{"model": "image diffusion model", "dataset": "microscope photos of single blood and bone marrow cells", "train_examples": 97085, "image_size": 48, "horizontal_flip": true, "conditioning": "none", "arch": "unet", "objective": "epsilon", "cond_dim": 256, "norm": "groupnorm", "activation": "leaky_relu", "weight_standardization": false, "pixel_unshuffle": 2, "widths": [48, 96, 144], "blocks_per_level": 1, "scale_shift_norm": true, "attention": true, "upsampling": "pixel_shuffle", "init": "small_normal", "residual_init": "zero_last", "optimizer": "muon", "muon_scale": "original", "lr": 0.011, "momentum": 0.95, "nesterov": true, "orthogonalizer": "newton_schulz_5", "adamw_lr_other_params": 0.0019, "grad_clip": 0.5, "ema_decay": 0.995, "steps": 4700, "batch_size": 384, "epochs": 18.6, "lr_schedule": "linear", "final_lr_fraction": 0.1, "warmup_steps": 470, "weight_decay": 0.02, "adamw_weight_decay_other_params": 0}
Rows from block 5 of a small image diffusion model, named by matrix and row number. Rows with one number belong to one channel. Each number is 500 + 40 x the weight over its row's rms, rounded and kept within 0 to 999. All counts start at 0. Numbers have three digits each. After the name is the row's rms in percent of the matrix's.
After each channel's rows are labels from the 100 images, of 14848 (inputs lightly noised), where the channel reaches its highest value: "top examples" is what is common among them; "patch colour" is the nearest of a few named colours to the mean colour under the peak. Only what is clearly more common there than usual is listed. The data: microscope photos of single blood and bone marrow cells. In brackets: how many of the 100.
# convs0: first 3x3 conv (model.mid.2.convs.0.weight, 144x144x3x3, each kernel summed), inputs 0-143
# convs1: second 3x3 conv (model.mid.2.convs.1.weight, 144x144x3x3, transposed, each kernel summed), outputs 0-143

convs0.69 101:488469499460585395465536405527384492491465514505518506474487492451516510509501521443482541516434567473467487592544614545487505483445550522491503513521508510466490480530546465459476509490507468429414521483549476531530499536492511427487497498446490497513491460495462468515469516447325515454512537489489498504543419461535459584499505465496455465486451557517482508521510516526459527492452516499507464518475502466482477535458459506465499
convs1.69 136:501444482466415502514556510447482413479515494540456463504451544522484478518453511549583490508589341500560435520487436480475546500551557470522466488548454518484494485504460527563470526526526499502506484474494567506518479534508532552520569472585509518459475494521568533482491488542525499495490489529524477456488522480529509560516517464471494549578507386542531511579533513463515512563495459515427507537488488532495490531519538438433454
top examples: cell type: segmented neutrophil (79)
patch colour: purple (88)

convs0.119 121:524510474496497378473486487531506471612403521533533500575432440509502484444499471477496451491502490472493526515445488469567522496467496526466477460466444484521488392459509496498474509392463494480472494468489472486474506519474497497414466536534522472502518528474511441464503481550534506556488525535507454512471509471559444421512453588459475557506532500523536529553578449547527473485535471496451493418478579533502522449504542427456474
convs1.119 118:541529480445430512487463530487539562465580501510446565479508432521517453489462487475490490511516472514500486545514469500510436535458547472494529512528585494529491462531534511462514506469556505431454532464566498495489506506502558538515466440555451518487429473479399495525461435493569523415530467481445576552531481533459479559454570444477464478526514446481529465543475545554449486524491413515552511488515394515557465527482433540530478
top examples: cell type: artefact (61)
patch colour: white (59)

convs0.118 105:480540448437449401529463442447492455461523506458507472550521505431512475525516499478489484482563496498550565592586546498502509537409538317444508489466488490481529455502508447494539525457588495456495476530586507478499460474543505500478443506488494528516502529536536533503494502525570522512487486497513527484604423459513511456517494510469513481506499479501484462524471504505490553502509498486423496448464479603508447500504499474516518
convs1.118 096:446512548534551556433418470505529460442505499479475574511429518486454561452509487505500557526403499531498431458456508507509489498562489563489436517461477534549523463519470514553440494540406534523583511444437513504484474514511544477519549501490505500545568381471456471512485538485465450515473478472512594501481537565549524510494517513537524458493475463463493538470524507448499476508515508543574440510495561423501546433538502485484544
top examples: cell type: erythroblast (76)
patch colour: blue (35)

convs0.121 099:512543459487469443494488599484448491573539509528471579547543455501495484484470491474508550516558525458552592568515488479507510505466517445498482534493385486510423432513504458479461521505456488442476448498513549475485500472513478487496444504493508566421539494522452476541462537484515481503502495514512495445497506504585575508489492501462504478466479604543518466569527533480489474499504474443509436391369512541510533556471545495497521
convs1.121 089:539460550519440550490493473549467489409510499532505512445485465538492540553470504503496490488479528535422403506494537472522527499607490569493447493513574504533524549472547495501542474547492502448521584493482445537564495528477521457465585499527527534561499470500507477469494534492483486505450524468479458469489542548454505529534562512468485559495543359513503592465478507527521483524528554510475472531610498453448484465484432482433511
top examples: cell type: artefact (68)
patch colour: purple (94)

convs0.126 079:504493477527467473565524508466529511498487424500590474489467520513478479520526568481483475578465493506535521527514482524462492468416572414485480526463475483485475432526525464562456531443540450392432535591495505505495483493535525530466489488479525441549482560482547505463505497459441458525487537482514548451529510463515452445524462473511519466460539562454552523510535503507498650520501509533497542458439431583510470558477500477552523
convs1.126 085:506543548492531480423491541530485438505521529537471551458490531426465510515467463505501546487533516521532477514526519497438468476537420542521478505549479485513511551429427520438529498608473540536589498452510477468501514482435477471521367500529494447528501442502477459491505471502508491470467427488474528455532490520438536476500507499559506485567437449536443482464402524472511471465511493460474458576446569406482480430509518533496532
top examples: cell type: artefact (25)
patch colour: white (60)

convs0.89 069:475540526566522421460522597488502401530593568468536430496463514502482518460519462522489487532530516513464489459441577517435470460499501547470472532455419471521534534487551436539508480468457505532553490594521474468494432509440526533516538488485532503432511581486504484523506496476505467465506591530485501500549482466521426480514474504474537469517511572440448499510516496491538555455458493481542494551417505533463464468501594550475498
convs1.89 081:564518518469464473548411464538478524448480477480494534484486540522564473511484548481506525572447534509515516490504423441527555453508465490465461494494506511482419446516522589425517515463531513494445518447505504505518531518517490427506491508510466545546513534502485506526469518510492423529480457631453489502595520498434550512479512520513417500485495500568549482477491510469422501572570397518405506481512463427543475547461486483490526
top examples: smear: peripheral blood (78); cell type: segmented neutrophil (61)
patch colour: purple (60)

convs0.71 114:472494490467498454482468411514454474470411527516518563456515480463501509565489546492489548475439551515490491582523534494512483557451527493522430528463429492481422451508518481482422512491533478451450520449561481511529501562489509452492526503468543452475476497481439436481479501492342481455494524501503495500588477498511538523484545460493524508510473559561528559486496504507495574528498507481477459515398475512431467539475488519381497
convs1.71 157:588431473489461499512494533523450471516509508488493442534527458578517483515556478532519498504536405459521475513493481458504558547470555490528535465478556536484492459489479416476617516474462461449550542466424535461466496475458426467484499478473500605494530503531546483464510456511570505563561510471504488507519429491503507533489472459482501519484526394521608516497545529484488435510477473578504500493509528484549524461520525481599443
top examples: cell type: segmented neutrophil (80)
patch colour: purple (76)

convs0.108 098:523526503609529497545493492494521434551475484487472454554549495557596534574516525389535429440504468489484522491509494454495473507445586494474498432467500503541479507502561503469493495456457492569463441563524496467536492530542500486490510509485526474435531460488564500547554502469493482522492445507489416419467578542518492478501511597438486490541485504473485472500452472578520517511467520499454475514527559478530543440552419434501482
convs1.108 090:484460543452508562511492505518433498510556520507467522468437455451432489454506522566463556612469582541532482555533503559504514546509426483511502550549512467501520437479455579530487523585498530391516505470525457468490522537498567490536496507531526480545527513462462473481419509500498534487512558490523541480530452495517539538526478357528485484500524480512493546432511545458405534548549510481529511511508467491469519581494525514485475
top examples: cell type: plasma cell (29)
patch colour: blue (47); purple (46)

convs0.38 090:522437498459510430450503500515401491528466521483554503499485482473562501555509567446474546528466644495542527592537590586503476490482580546486450489478444495446463456555524477484456509481532524466463488479585462508519555529484512490472457463440472498510460486506465469475484507508390512446472529496519512565566488486506448504456489459488478476479552497519509520474411511502479548471467522500461431544473482467477454553482492468449494
convs1.38 127:518503467461510563563476539484427484482512489517469533529498514545458494483472476652550487545551413535496457480511462444490496472483536495564511496487499479515543471424459540558501531543498474485428574548498486561490458507440515553486466560575486473489556490531485550555527452498507518517501516541519494417473431477458471551496535461506493522508475438508466509546584468544480485482472495605441463423446520460520516503461515556463457
top examples: cell type: segmented neutrophil (73)
patch colour: purple (79)

convs0.9 093:529486511538489547501518524535554477468539498464506507488534465483616492497528546526473488532555456504484537434476480550520444468517465557466582488545480533487552572485477514435581487479519522597473475561480425475503530468462523512455567525444525458543466489468576609454542500482503450538536447492505515431508526544494525467462483603525419464521508519461476508475533455510542484452480444496506554505508551515540437460572475459482511
convs1.9 095:428477532457519493534577476460436470538510518492553466478531523495480539468569453523495487504446577520510480476485501436494502520530547484514417450531514461512528458519451404569507507510462445442529625493535544475498467546470465447557477473540494495496573502472495399564430474572548480511475510510464468465518506529508485525541415418495512553443527464548462482475535515452482528560530532562464540522508468457480567485489520514515492
top examples: cell type: plasma cell (36)
patch colour: purple (51); blue (37)

convs0.81 071:527499525513483518437485541528492491479526467534501450465469476513519476464500499525492500534452499503498493493592588486449527435594435564521534499442562538461524594456471463478496494479466514447487535563477488492508450494534479552499532518511489506411469554496495556550487473411435586482524473490497449511496511501479533609482447449574471473418511506488528491493578515499549550491487473564494514553481502567504514432442496599466503
convs1.81 074:439527448514490500524511515457515464452538479470541608492431595494452453475527547506450459500547523448459516483427445479537481517502520454513468496469401485500476449510424531510540488478468537534510507468513511497478478437528522521480435431508529494576536556497494480490518501497451484505470479541564541512501459461554471468549512531499586463614438491496495412443412462501434438476485545490512512475517464494528441530441545467526481
top examples: cell type: segmented neutrophil (40)
patch colour: purple (75)

convs0.109 086:517570412490464515466487435488439515410521547499527595503556528508396491543477506447515557557500526470557521490487543508514541543496501481436449540451449490525438565494567470468443522505485524462477507465589498456518451453536524490548449496538461584511550526535477524491463478504446528537483472479482522449485446496497541465485444437527429509557465507528481523585514476457466540523453454494529504515496466492478419566467488499560508
convs1.109 094:502523607465513518549450577549537527559501454518478414502443438554594498484556540586502404486482550555421472520493491485488484503493522481566588521512488550489494444556485556536556542510517500451477530546501467496469515524508507468483562506468529485493460479477466523448437511537554472469548517535531472513498546485594454517525558519512558486434521464469534495451475554451517525512554543488492477478492510516543497502495476547396491
top examples: cell type: erythroblast (74)
patch colour: blue (25)

convs0.42 091:519423529620502491500555533504513532558485463464456584613524456534520489472540551513500498499568443543494493514457490463523557547510486515566446488535497490535508504499493456441521453535458531501484376448488496501498522540468461468545587486489482492470479563462531533437503508484546505508492495498499467513551501568512491487526557561495430571499533521562501515478498455469494486495453506533528488535447515439458528383523414526473476
convs1.42 076:528537539481442502506459448489555439510556517509518441444529554520451502478427510526445487551417590528476485465497493544510425499526539503421477504503502503499484511564506518534474536465481516524497685586519509528477539471511511470436459507471524501573536451527453455466506529478553500482467503488586480488493504505495490523498485499452583511457530433561446510510463536433469468525563541480475482445538490501525506519456538456526457
top examples: cell type: artefact (43)
patch colour: purple (79)

convs0.56 089:502507526465414513451469454490527499461503546479500429497471492571475520421522446467562461516555533527587591523505583513498456547491490570539546481555525481458486605499472454503519506554469519466536599499433513530487511540511549508441540475513538513484507499483552499469508518485398586584504516525482537497525472497459486524490440530553509484455525479489525460525484462524447512422525547517477560486481506565487502534489454554503419
convs1.56 095:498487463508479487479490500479482494515506490503503538546447519452487467620501554493495530510414425519435400502494390507507535438528516440465522532494510476480499451549522623526462514532542555554466399436542443465493494483501483499520439521561508536462535526500509484513482523557560465441472536451503499522536506518556486539521517474515544527561440528480460569543498547478501463538493445527544466508450490423517516452522567459462523
top examples: cell type: segmented neutrophil (66); smear: peripheral blood (43)
patch colour: purple (56)

convs0.2 107:494464500524527417477487440454492477459504439503436491595527509518423502550493522479548524506454503522504442490464507518550580570561503452411455536501529492443532449483511495550532476636554518564485528540519505528469540492523468524475533518439523428547474469504491541593498507465542486567471465503484451523543460569537521521475477496577575557487499497557517511483451498481508532472449513520476472520530518534509423517472538467475570
convs1.2 096:478500438508548593581583527462447477527555519517535445461491527480576508452506504464485474494492556514546571433575510500460432519484511463522513565472531513563538472478479484482487517418469494511530430464474508496490452481482531481556537478494446435488558469483539546467483467486546475473582516523557561442452518488518501450545483556501465423515523506460482439462505508544479475501590522477494497498603497477540581503520498542572474
top examples: cell type: eosinophil (44); smear: peripheral blood (41)
patch colour: purple (47)

convs0.88 107:501488485444519478409480469505500532464488518563523527504513486511436501543597490485536514529554448462454581551513535514500514536423492491388514452471453490437460458516512520554521465609465508450487498377509504461484464537514497520463464499473457493539547491539499463434487535475507483554537488517524467482474448528493457434482534524454487493472517439477504509535615537516542526510533579465442485514446547576464469477449516539524499
convs1.88 098:426551467524641492520558494468500488547533477467505468479542503442474514481443517514475503475421542509467470481524446479479481532597484527536535489433558489481483511480513561502447466514549491540521491492500543458524552382524462458472459522441467450475531507549478527478518481475507484509506511489480542557534515455501514541543487400543580505519511585495484485490375511533498454414474458479505476456475493524566465430508513490484460
top examples: cell type: eosinophil (27)
patch colour: white (55)

convs0.7 086:455497401484455529500456469510468476539480454517467499504401468524479531496521479463482516559397454424491539525464497485453518462540559521450503530479508513522450481475461546499473460519452498574460509468474532497503439454455491485506527549523468517448505483511476534489505472554515473522500550465499487449509538478499524577504539559543616472436503389513476480401543492482530493526519561524538418536517456477511503540576465503576574
convs1.7 098:532605474488508461545491483500568556428485570492501511519530481465541494509509523498540474461522550554590443463535477481476470470461470467544525467529539514502518563473545466486518463514553537459505403429526539500549527485539554515443442434518472502530499568459493500469498477463415495518494464620487482526516490526513478466486483457506441495566518564515476428555476459510481517525531512397543460441505512571521492480435487427472523
top examples: smear: peripheral blood (43)
patch colour: blue (29); black (25)

convs0.49 100:512460520572507470430538475575472402586563513557505517487435464521409484526520490464480532521506490513490541529444529530554491503457540476528498587485528479517443488541518547538505446450486510422417537404481494518491439543521494562412489522473481549463558485475426512546495533525454521496508517477495526598551501493545515508486489549492511513491435545450447493455544513539478509428467484515579457523444504510501452513533517485514539
convs1.49 104:450493519465500493513480575486521590446442478478501484535586504506533506518524533592517496480569500493549457519529490460468491549514476453471536420456516550470521533534466463520532541503521471569524509562468490520452491479508546478555538442572476464519485501486620551482530512496465473524528443521479484538501561484486570512535517543491424512550534525504516562494508488491563476562551508539366527500536502459473608446473503456511465
top examples: cell type: artefact (84)
patch colour: purple (90)

convs0.111 096:462469499510506477493530380489475489471511520492544460454476578506458503500551525577570461487435441525550567512488410506520386493499444336520553486479495507468457485513503479487515497571482507505500488482517489522497460433471483508482529494492516557435503529455485552535502479482462566495485514503490513573481469445477522531468477531533524525512531454478411502532570490477473492550439531480452494469420479546533490491437574491477475
convs1.111 104:529514508523514472501449557526515502484523491510502533534552484527511538460486532370454503549536497522454494534507510543488539575479510594514445531521589502474583540475477467453455470464465469522477610561506574489511517512524546477542517526508485467525491460532475455482426477439588462500499511492519473427526568522441481461520504482491522521459454571490481500507426504504507477434526456541469509563574549447504525485565459447586515
top examples: cell type: artefact (35)
patch colour: white (50)

convs0.106 070:498518484466550532477493445438549501507482503518520526524489485417483477499491511566463479515443553436505441500622512566527576540425520464487438446511540454566454432583554484433420566517482489461484471491513469589462496494467545438530491432510440520560451457511535519523557508456542511473459489476524539488523532460514460505505491448485489435508524495468439528494514563485472513550477480523492550535464437466457505521537429489451479
convs1.106 095:529494485456440464487509537476538581491420562517487499513532543513538451420452555460571467472512462520524562453449563452487539459469451546501556505482489522513524534502458485476534465491496492526566572553505538528456481493499527526471503535507449531495502572502514458464451483471513428423477520532519487455447550495489501563455495540489575465518472462522553444527507508518440479455436523462440463375545464517536468530439553522584487
top examples: smear: peripheral blood (87)
patch colour: pink (87)

convs0.83 100:508481505464458439480456504451458538479496462456537488483531485493526442519456481517476498569422469476515455504510515494399407487495510513441500447501588534506483514497502460452501509469504538490449541512450520530522423557489525472467518530577480656520444489526508513543499507543480550497486532473485557499455523472445452578491550512534547517493487461513538498467509501471533527592451504505434441398517482476470504597562506499458519
convs1.83 104:510541477520526527512467525501473464499531455513465447490445473523486542502497456528506490478578522477472564522527467528603573494497495574549485557545441481468465500525520570508589474539510467480531489515526531488515539441534443566558504443508473439474550480464507486474524459468487503534504474473551452509500463418547513462544434451456547459502570585391544478482484484502499507416551471526581500503538591519530521505423458487486466
top examples: smear: peripheral blood (100)
patch colour: pink (93)

convs0.40 071:448519454401580463516481477441452532468496506495479518481467466462555480538526514482465509526440526495464503617540530573435442491475520484522453512514562482509526520528521522410441596480468538502450495484519479532458491463518548416439525539484477557437479485442472534519486524493435477478457491491503511475566504427482554479517531557447499427450533574513475568423423486524499537493447524507519467522471525478476488530536471523525449
convs1.40 091:545456524527484429530494524504440445518519566472456469497444497632549515371464505471555479581514436503519432527475500488492579482496496502495482473493487496510477498456527465506497468542512466461507553513418558485515471580480471510495474484517494535567577516530543466482501521530555504455493594496487492468488461543516518508470452465470606502520529445533511436529520513466461491462582506501466457461517492561491555508541539437541451
top examples: cell type: segmented neutrophil (59)
patch colour: purple (53); blue (35)

convs0.20 080:536550520453516450467483457556495555539487542493508420489435488435493497449494491512509442469427483519516549462452524476482619477593499533486512514533447493514487473537537430438474546527479537488475606442514492532473476454541480556507475419487491486462486436469557571511540511473431476530496545487519493429475443547495516549503538469530451500497476509462513536418459536483558509468524461471464445554547553489461484459480447535546442
convs1.20 076:496456488478495488527484528469565483529511410496501518464515468554455514522451447468554543494549529447487443510543513546416483492450466556512469472547558493498412488452468439565510498435498404531518461570480462514459489500436501454441566492532469496539473593479432509469431537538579487461550507562429493547462590500458503446482523462480549506500510529519532563488543508483467528512508527505497514514508462453547573551533530463467479
top examples: smear: peripheral blood (56)
patch colour: pink (59)

convs0.14 094:496516442485476461414468540507432523440473526481553486504472481466453467503498530562490504558509446493440571500462462481460479484497537491430446413483538509543486476483532520523594531518584454513448362528441448552491451562491467466505472512476516562515505450548484563522512502503595428551478516511509579476569486473477532502510527522489491469490460470535529499476484515500525473501552504501442479393502491540515415485468515483513524
convs1.14 103:539487533546574503551453476485548505503492523401429512488442502524503472513508480412488529498487466541567489443501514531546499521504512467591560454501501479523487490498452539480446527498421502515532492431565491465561541393528471518511567493488484450513530459498495456475546549470423582551504486492510491499490510521570568545492510479575515559454564510474516530477447497491503505461473420499566524561524521488473578561572551527481532
top examples: smear: peripheral blood (100); cell type: platelet (45); cell type: eosinophil (26)
patch colour: pink (80)

convs0.47 140:485426490461547498477492440529501528474460500545476496508440461500462528485529436453500479485483507518446521482523504457474538487488424450498536564457470467566481394524512488559515463573463563453414464446492480521509502535477505513470566513557470503436550503472502490500443500475497539554467428495483507573501424512481507452508528497564522544431482495465515466549591480464473484489444452508558509456471562552427606434451487535475516
convs1.47 131:534490500453478499495579512498479508458487485461443514508514472563487453555474507509581490496543537442547482510521486521581478468549543468425459439452506472520540626465573541494534539416572505481535442551534587480471525493532464520485408491460479507512506414514507544541504453493553421531561493499486521488530468509485557525458461501465464491533494484537490475579491480561585511527472475473442543438484484513550476506567499488465470
top examples: cell type: artefact (85)
patch colour: purple (93)

convs0.113 109:458469479519502554545536395530535557519523518493513446503453530502423576462590465460529434524504460518488591487491522510535471500512477495512554538443496500518425516507518498510515475516527508526514481481497515454548474513546493491477448497446491477504504519518541505540623489459434545613475509475502574534558473476452571444455432539481532491472527471425570473518470530508429539506545491478510512459473470607483496539544442509513483
convs1.113 094:552531541511495435426455562511457449488493510577486549491509509435501475498452552514543528515585443502488390533522418479493566561456517590514482480599517483460502448502478484498506533513487519485474563503519484478490486485472565506517443522515515537487496501490474456546505513525566527386520497529509439492467512568540459521473527461549475524532518561603494532487486516504438452547465576459497548546462533444550485471470491461507464
top examples: cell type: artefact (29)
patch colour: white (57)