config.yaml
model: "image diffusion model"
image_size: 48
cond_dim: 256
hidden_act: "leaky_relu"
weight_standardization: false
pixel_unshuffle: 2
blocks_per_level: 1
scale_shift_norm: true
upsampling: "pixel_shuffle"
residual_init: "zero_last"
momentum: 0.95
ema_decay: 0.995
warmup_steps: 470
weight_decay: 0.02
Rows from block 6 of a small image diffusion model, named by matrix and row number. Each number is 500 + 40 x the weight over its row's rms, rounded and kept within 0 to 999. All counts start at 0. Numbers have three digits each. After the name is the row's rms in percent of the matrix's.
After each channel's rows are labels from the 100 images, of 14848 (inputs lightly noised), where the channel reaches its highest value: "patch colour" is the nearest of a few named colours to the mean colour under the peak. Only what is clearly more common there than usual is listed. The data: microscope photos of single blood and bone marrow cells. In brackets: how many of the 100.
# convs0: first 3x3 conv (model.decb.0.0.convs.0.weight, 96x192x3x3, each kernel summed), inputs 96-191

convs0.63 083:484528542531494531532535479500494447470463525514630377510462471462567493549430493446460468538503473484580519485437558547515504460502437509512482480489418498515569390516540531489438478560463530514433494489459651544487576518505529534548426530513532491537577444491528533539575526452532522399
patch colour: pink (69)

convs0.70 109:433459506496502494512534506549414462518538534460462421411504510490444485512485522543417496437529415501476513481519638537446514465509468453448487568462564451519490534422492523443469508443504506495426477482493471520514521533465479481463540472487546517505520492494546497496528493481480527507
patch colour: pink (94)

convs0.47 085:519503536510512504478514485417543453486500498340470509444476483540501467526491503476482475507543536497483545521546501547508490523517482506506481458501465478516512486427465503516525417461508487458494464476542466463437532471524541522533451454516493475569542509512582507489450527499450476492
patch colour: pink (90)

convs0.75 076:524506428452547485425501501509562519489488553489572527429564526540437490527609491437582482454385426444556521469577564478457497475501472459499522502486491535485449556532531431457466528499417526481492496553562495541508540470492509517561491471472410438465470499463472492457574509427547540510
patch colour: grey (47)

convs0.43 088:514469467485505493531512519504521387474539501469472506501461482530536517437559518494522515574482522506444522527439526519481499497523477562541463446482487515538542440468523499470491537562515510483490473511518466542513491486537484509494500480492457471500556546470455519446487520497553511459
patch colour: purple (72)

convs0.53 081:463476462495490518511542445470537507558521542439514558486457529457487470564506520465465444485478452461430494505516480459544470577529529481530526439534475502483448528513494495504488486503520527515524533475504528452510505553487495507507455485504537512528473530513543503513550460521487496461
patch colour: pink (54)

convs0.45 081:509525537620491476412494584544420483519569463496557537544499488513426513574474511449590508533472524414499500522475480464504497476566457543585524494426394488503446531446507525381546644483480569395446549537444467521505550540447519496449490450464562501461551466529524535512515515492481557460
patch colour: grey (96)

convs0.46 096:553529505515544526519624500521456494464499489470454495504538434482473514426476526419516482492542436513550499546531425519477489478547574491432512568529529529523494511515506493464491453527512487519543512474518503434537517486547514497473520474486520566535493473519552517488534440545490498503
patch colour: purple (61)

convs0.87 118:447524529542514541478579435465499485521546493518458471571447427527457507403518532466449541503499488505479485495486538522467471468464455509529550552467509522512465575542488502554570481483524496519494523427536582483517416520519512478512579478502477491500507472479472502469506453505515512471
patch colour: pink (93)

convs0.34 098:519514541493480499468437511503464476473515483498510599512630432485427469422430509510421481477457503616461436484452525578559459519550511452651475538433443523496422454491498479502518467539507522428478474503459532493490491521545477488488511501585468469453514484510499481578469539531543522412
patch colour: grey (60)

convs0.19 083:505497586554512508436480458540447436540452502502523488450484455501413515552425426487582530448503448547441504569532530536507571532567473514496455466590420449501487456522542475435477440472537466488488530449533459495495561501497466540466568554542486422525566498514446476517490505339504476518
patch colour: pink (90)

convs0.67 082:452488542511524503454405525435489454468642451535566564581457532488415579532466558452417505452558496515500469477421482565550495622486548532542600544538474531506544359428455513510553451415476502472497503494554464460520554461444573474452441507481466478476466464450428498444498543562483514426
patch colour: grey (58)

convs0.60 102:520477552530513555502485541496639492518537509535526530542478476570477496517527506498544534522507534466531488472434467521525534501474463550499531526517404492575476449494486480505499505388482498491431540487520570461508430546517497488464467454480444503476475508454428466500496452560445494506
patch colour: purple (54)

convs0.7 107:453509481491508496510512417504480463476450483507525497516426458551469480488571525450516475490487560531538484537546471534472524472485557448554508526490502478468503532494489496443568469517494489497574483493513509547496514483449476515477506508478464487467550488499531503455437475524522500477
patch colour: grey (50)

convs0.21 095:453541496515501482496467555515492465499482504311462439457486483448455470502503506535514503499550511492496504544507526507488508475519514497495501457452516511503480521523479526495608478489506505499521447520549398497537530448486481502477496479521479475498538518581550538533506520485461485477
patch colour: pink (95)

convs0.35 097:508527460512509478508539518500529508509442444333531460489477499507545515489483540532505519525483505460487513532470571485504540502588507486583463504482511492489504475498508520528573544541501505512503486528488451468497490471497521508441482470503457490517479503518483529519486494490482486473
patch colour: pink (93)

convs0.77 084:536483499515541425386496491479518482461478501515579496603558529483516484511409519491496558432491522526494499535524502546492524508496504504535447510418488487414309500492479506580463491474466542522528467481476503481489517504440484496543571416484532444489515446465526508591496497345525517432
patch colour: grey (80)

convs0.22 092:478472408487453473490506499467505448471496601298539529484468505516540462477506521492515528522487502507513499538444530498525519489570492493489470480461509513517530462527483522498450568448464532501509482436485476483483511459525505417454488478473485430520552458442489499523455538474498495496
patch colour: pink (76)

convs0.90 088:540542541556509438591497565524488536492592490516511404362538593490486563510459495511493509526470614497519531481662507408534522510470512494550496465482478531497584497482513559434527433473481583494431509528533520548492404525499522435485468487448497510485482468441563521358574453546555512504
patch colour: grey (62)

convs0.16 102:412490557506542566508513511537482434499506510503522517476477552466474463451495506512477535446510450505472456474523607505497574481544442525560536401534494483533566528463481530359565480497478528522538574515508511483504526469499525505518481484535522502511473476551527484516471511525525515490
patch colour: pink (90)

convs0.68 079:541509500517479530526495469512514495477476494381523506493454477563465437453501542501499503570444530496465489447476519573434491551483501541483472555519529491531507446492461486444472529484448572473450499493480537446502464525492589496458454520495546533527538518459537529535544538472483501503
patch colour: pink (73)

convs0.23 107:465447462528472429454496555423436540562586516412586482539471445524481500474507511529461490491468531532592487526462497445565529487434523502464478393451513478586537535494495503565486527559509560476539466470474504493476531435441510503541524534518506505479467508487571516484535459587472512524
patch colour: pink (51)

convs0.27 100:465416521455511536482527521545517476468409480406469549464515473520475558515481566498532528521515504529512502521509516529547500512548471577471479513487494489497470448548527540549447565546497473462486483475525449447498496520552482514514491513454534456512577535469479490476508520498413520474
patch colour: pink (99)

convs0.41 075:579530397523442544515450539509566567516490507519497435417552466537525510501439530515475467439427458468424500551536450520509468479485551485509486495472449505500401461581540562516418514558498557538511511550537491526477549520502470452476580481500427499517521530493467592571504469554576548563
patch colour: grey (57)

convs0.73 116:528520491568492459488479490517483468505486502515516536457474554476468510618433578487571508548539446467555431433454472593495506507527516440527474508347441535495493511491490492548575546479509536528470418498484555563506560496499515488477498452548510526488558458553597465532504551430487521528
patch colour: purple (47)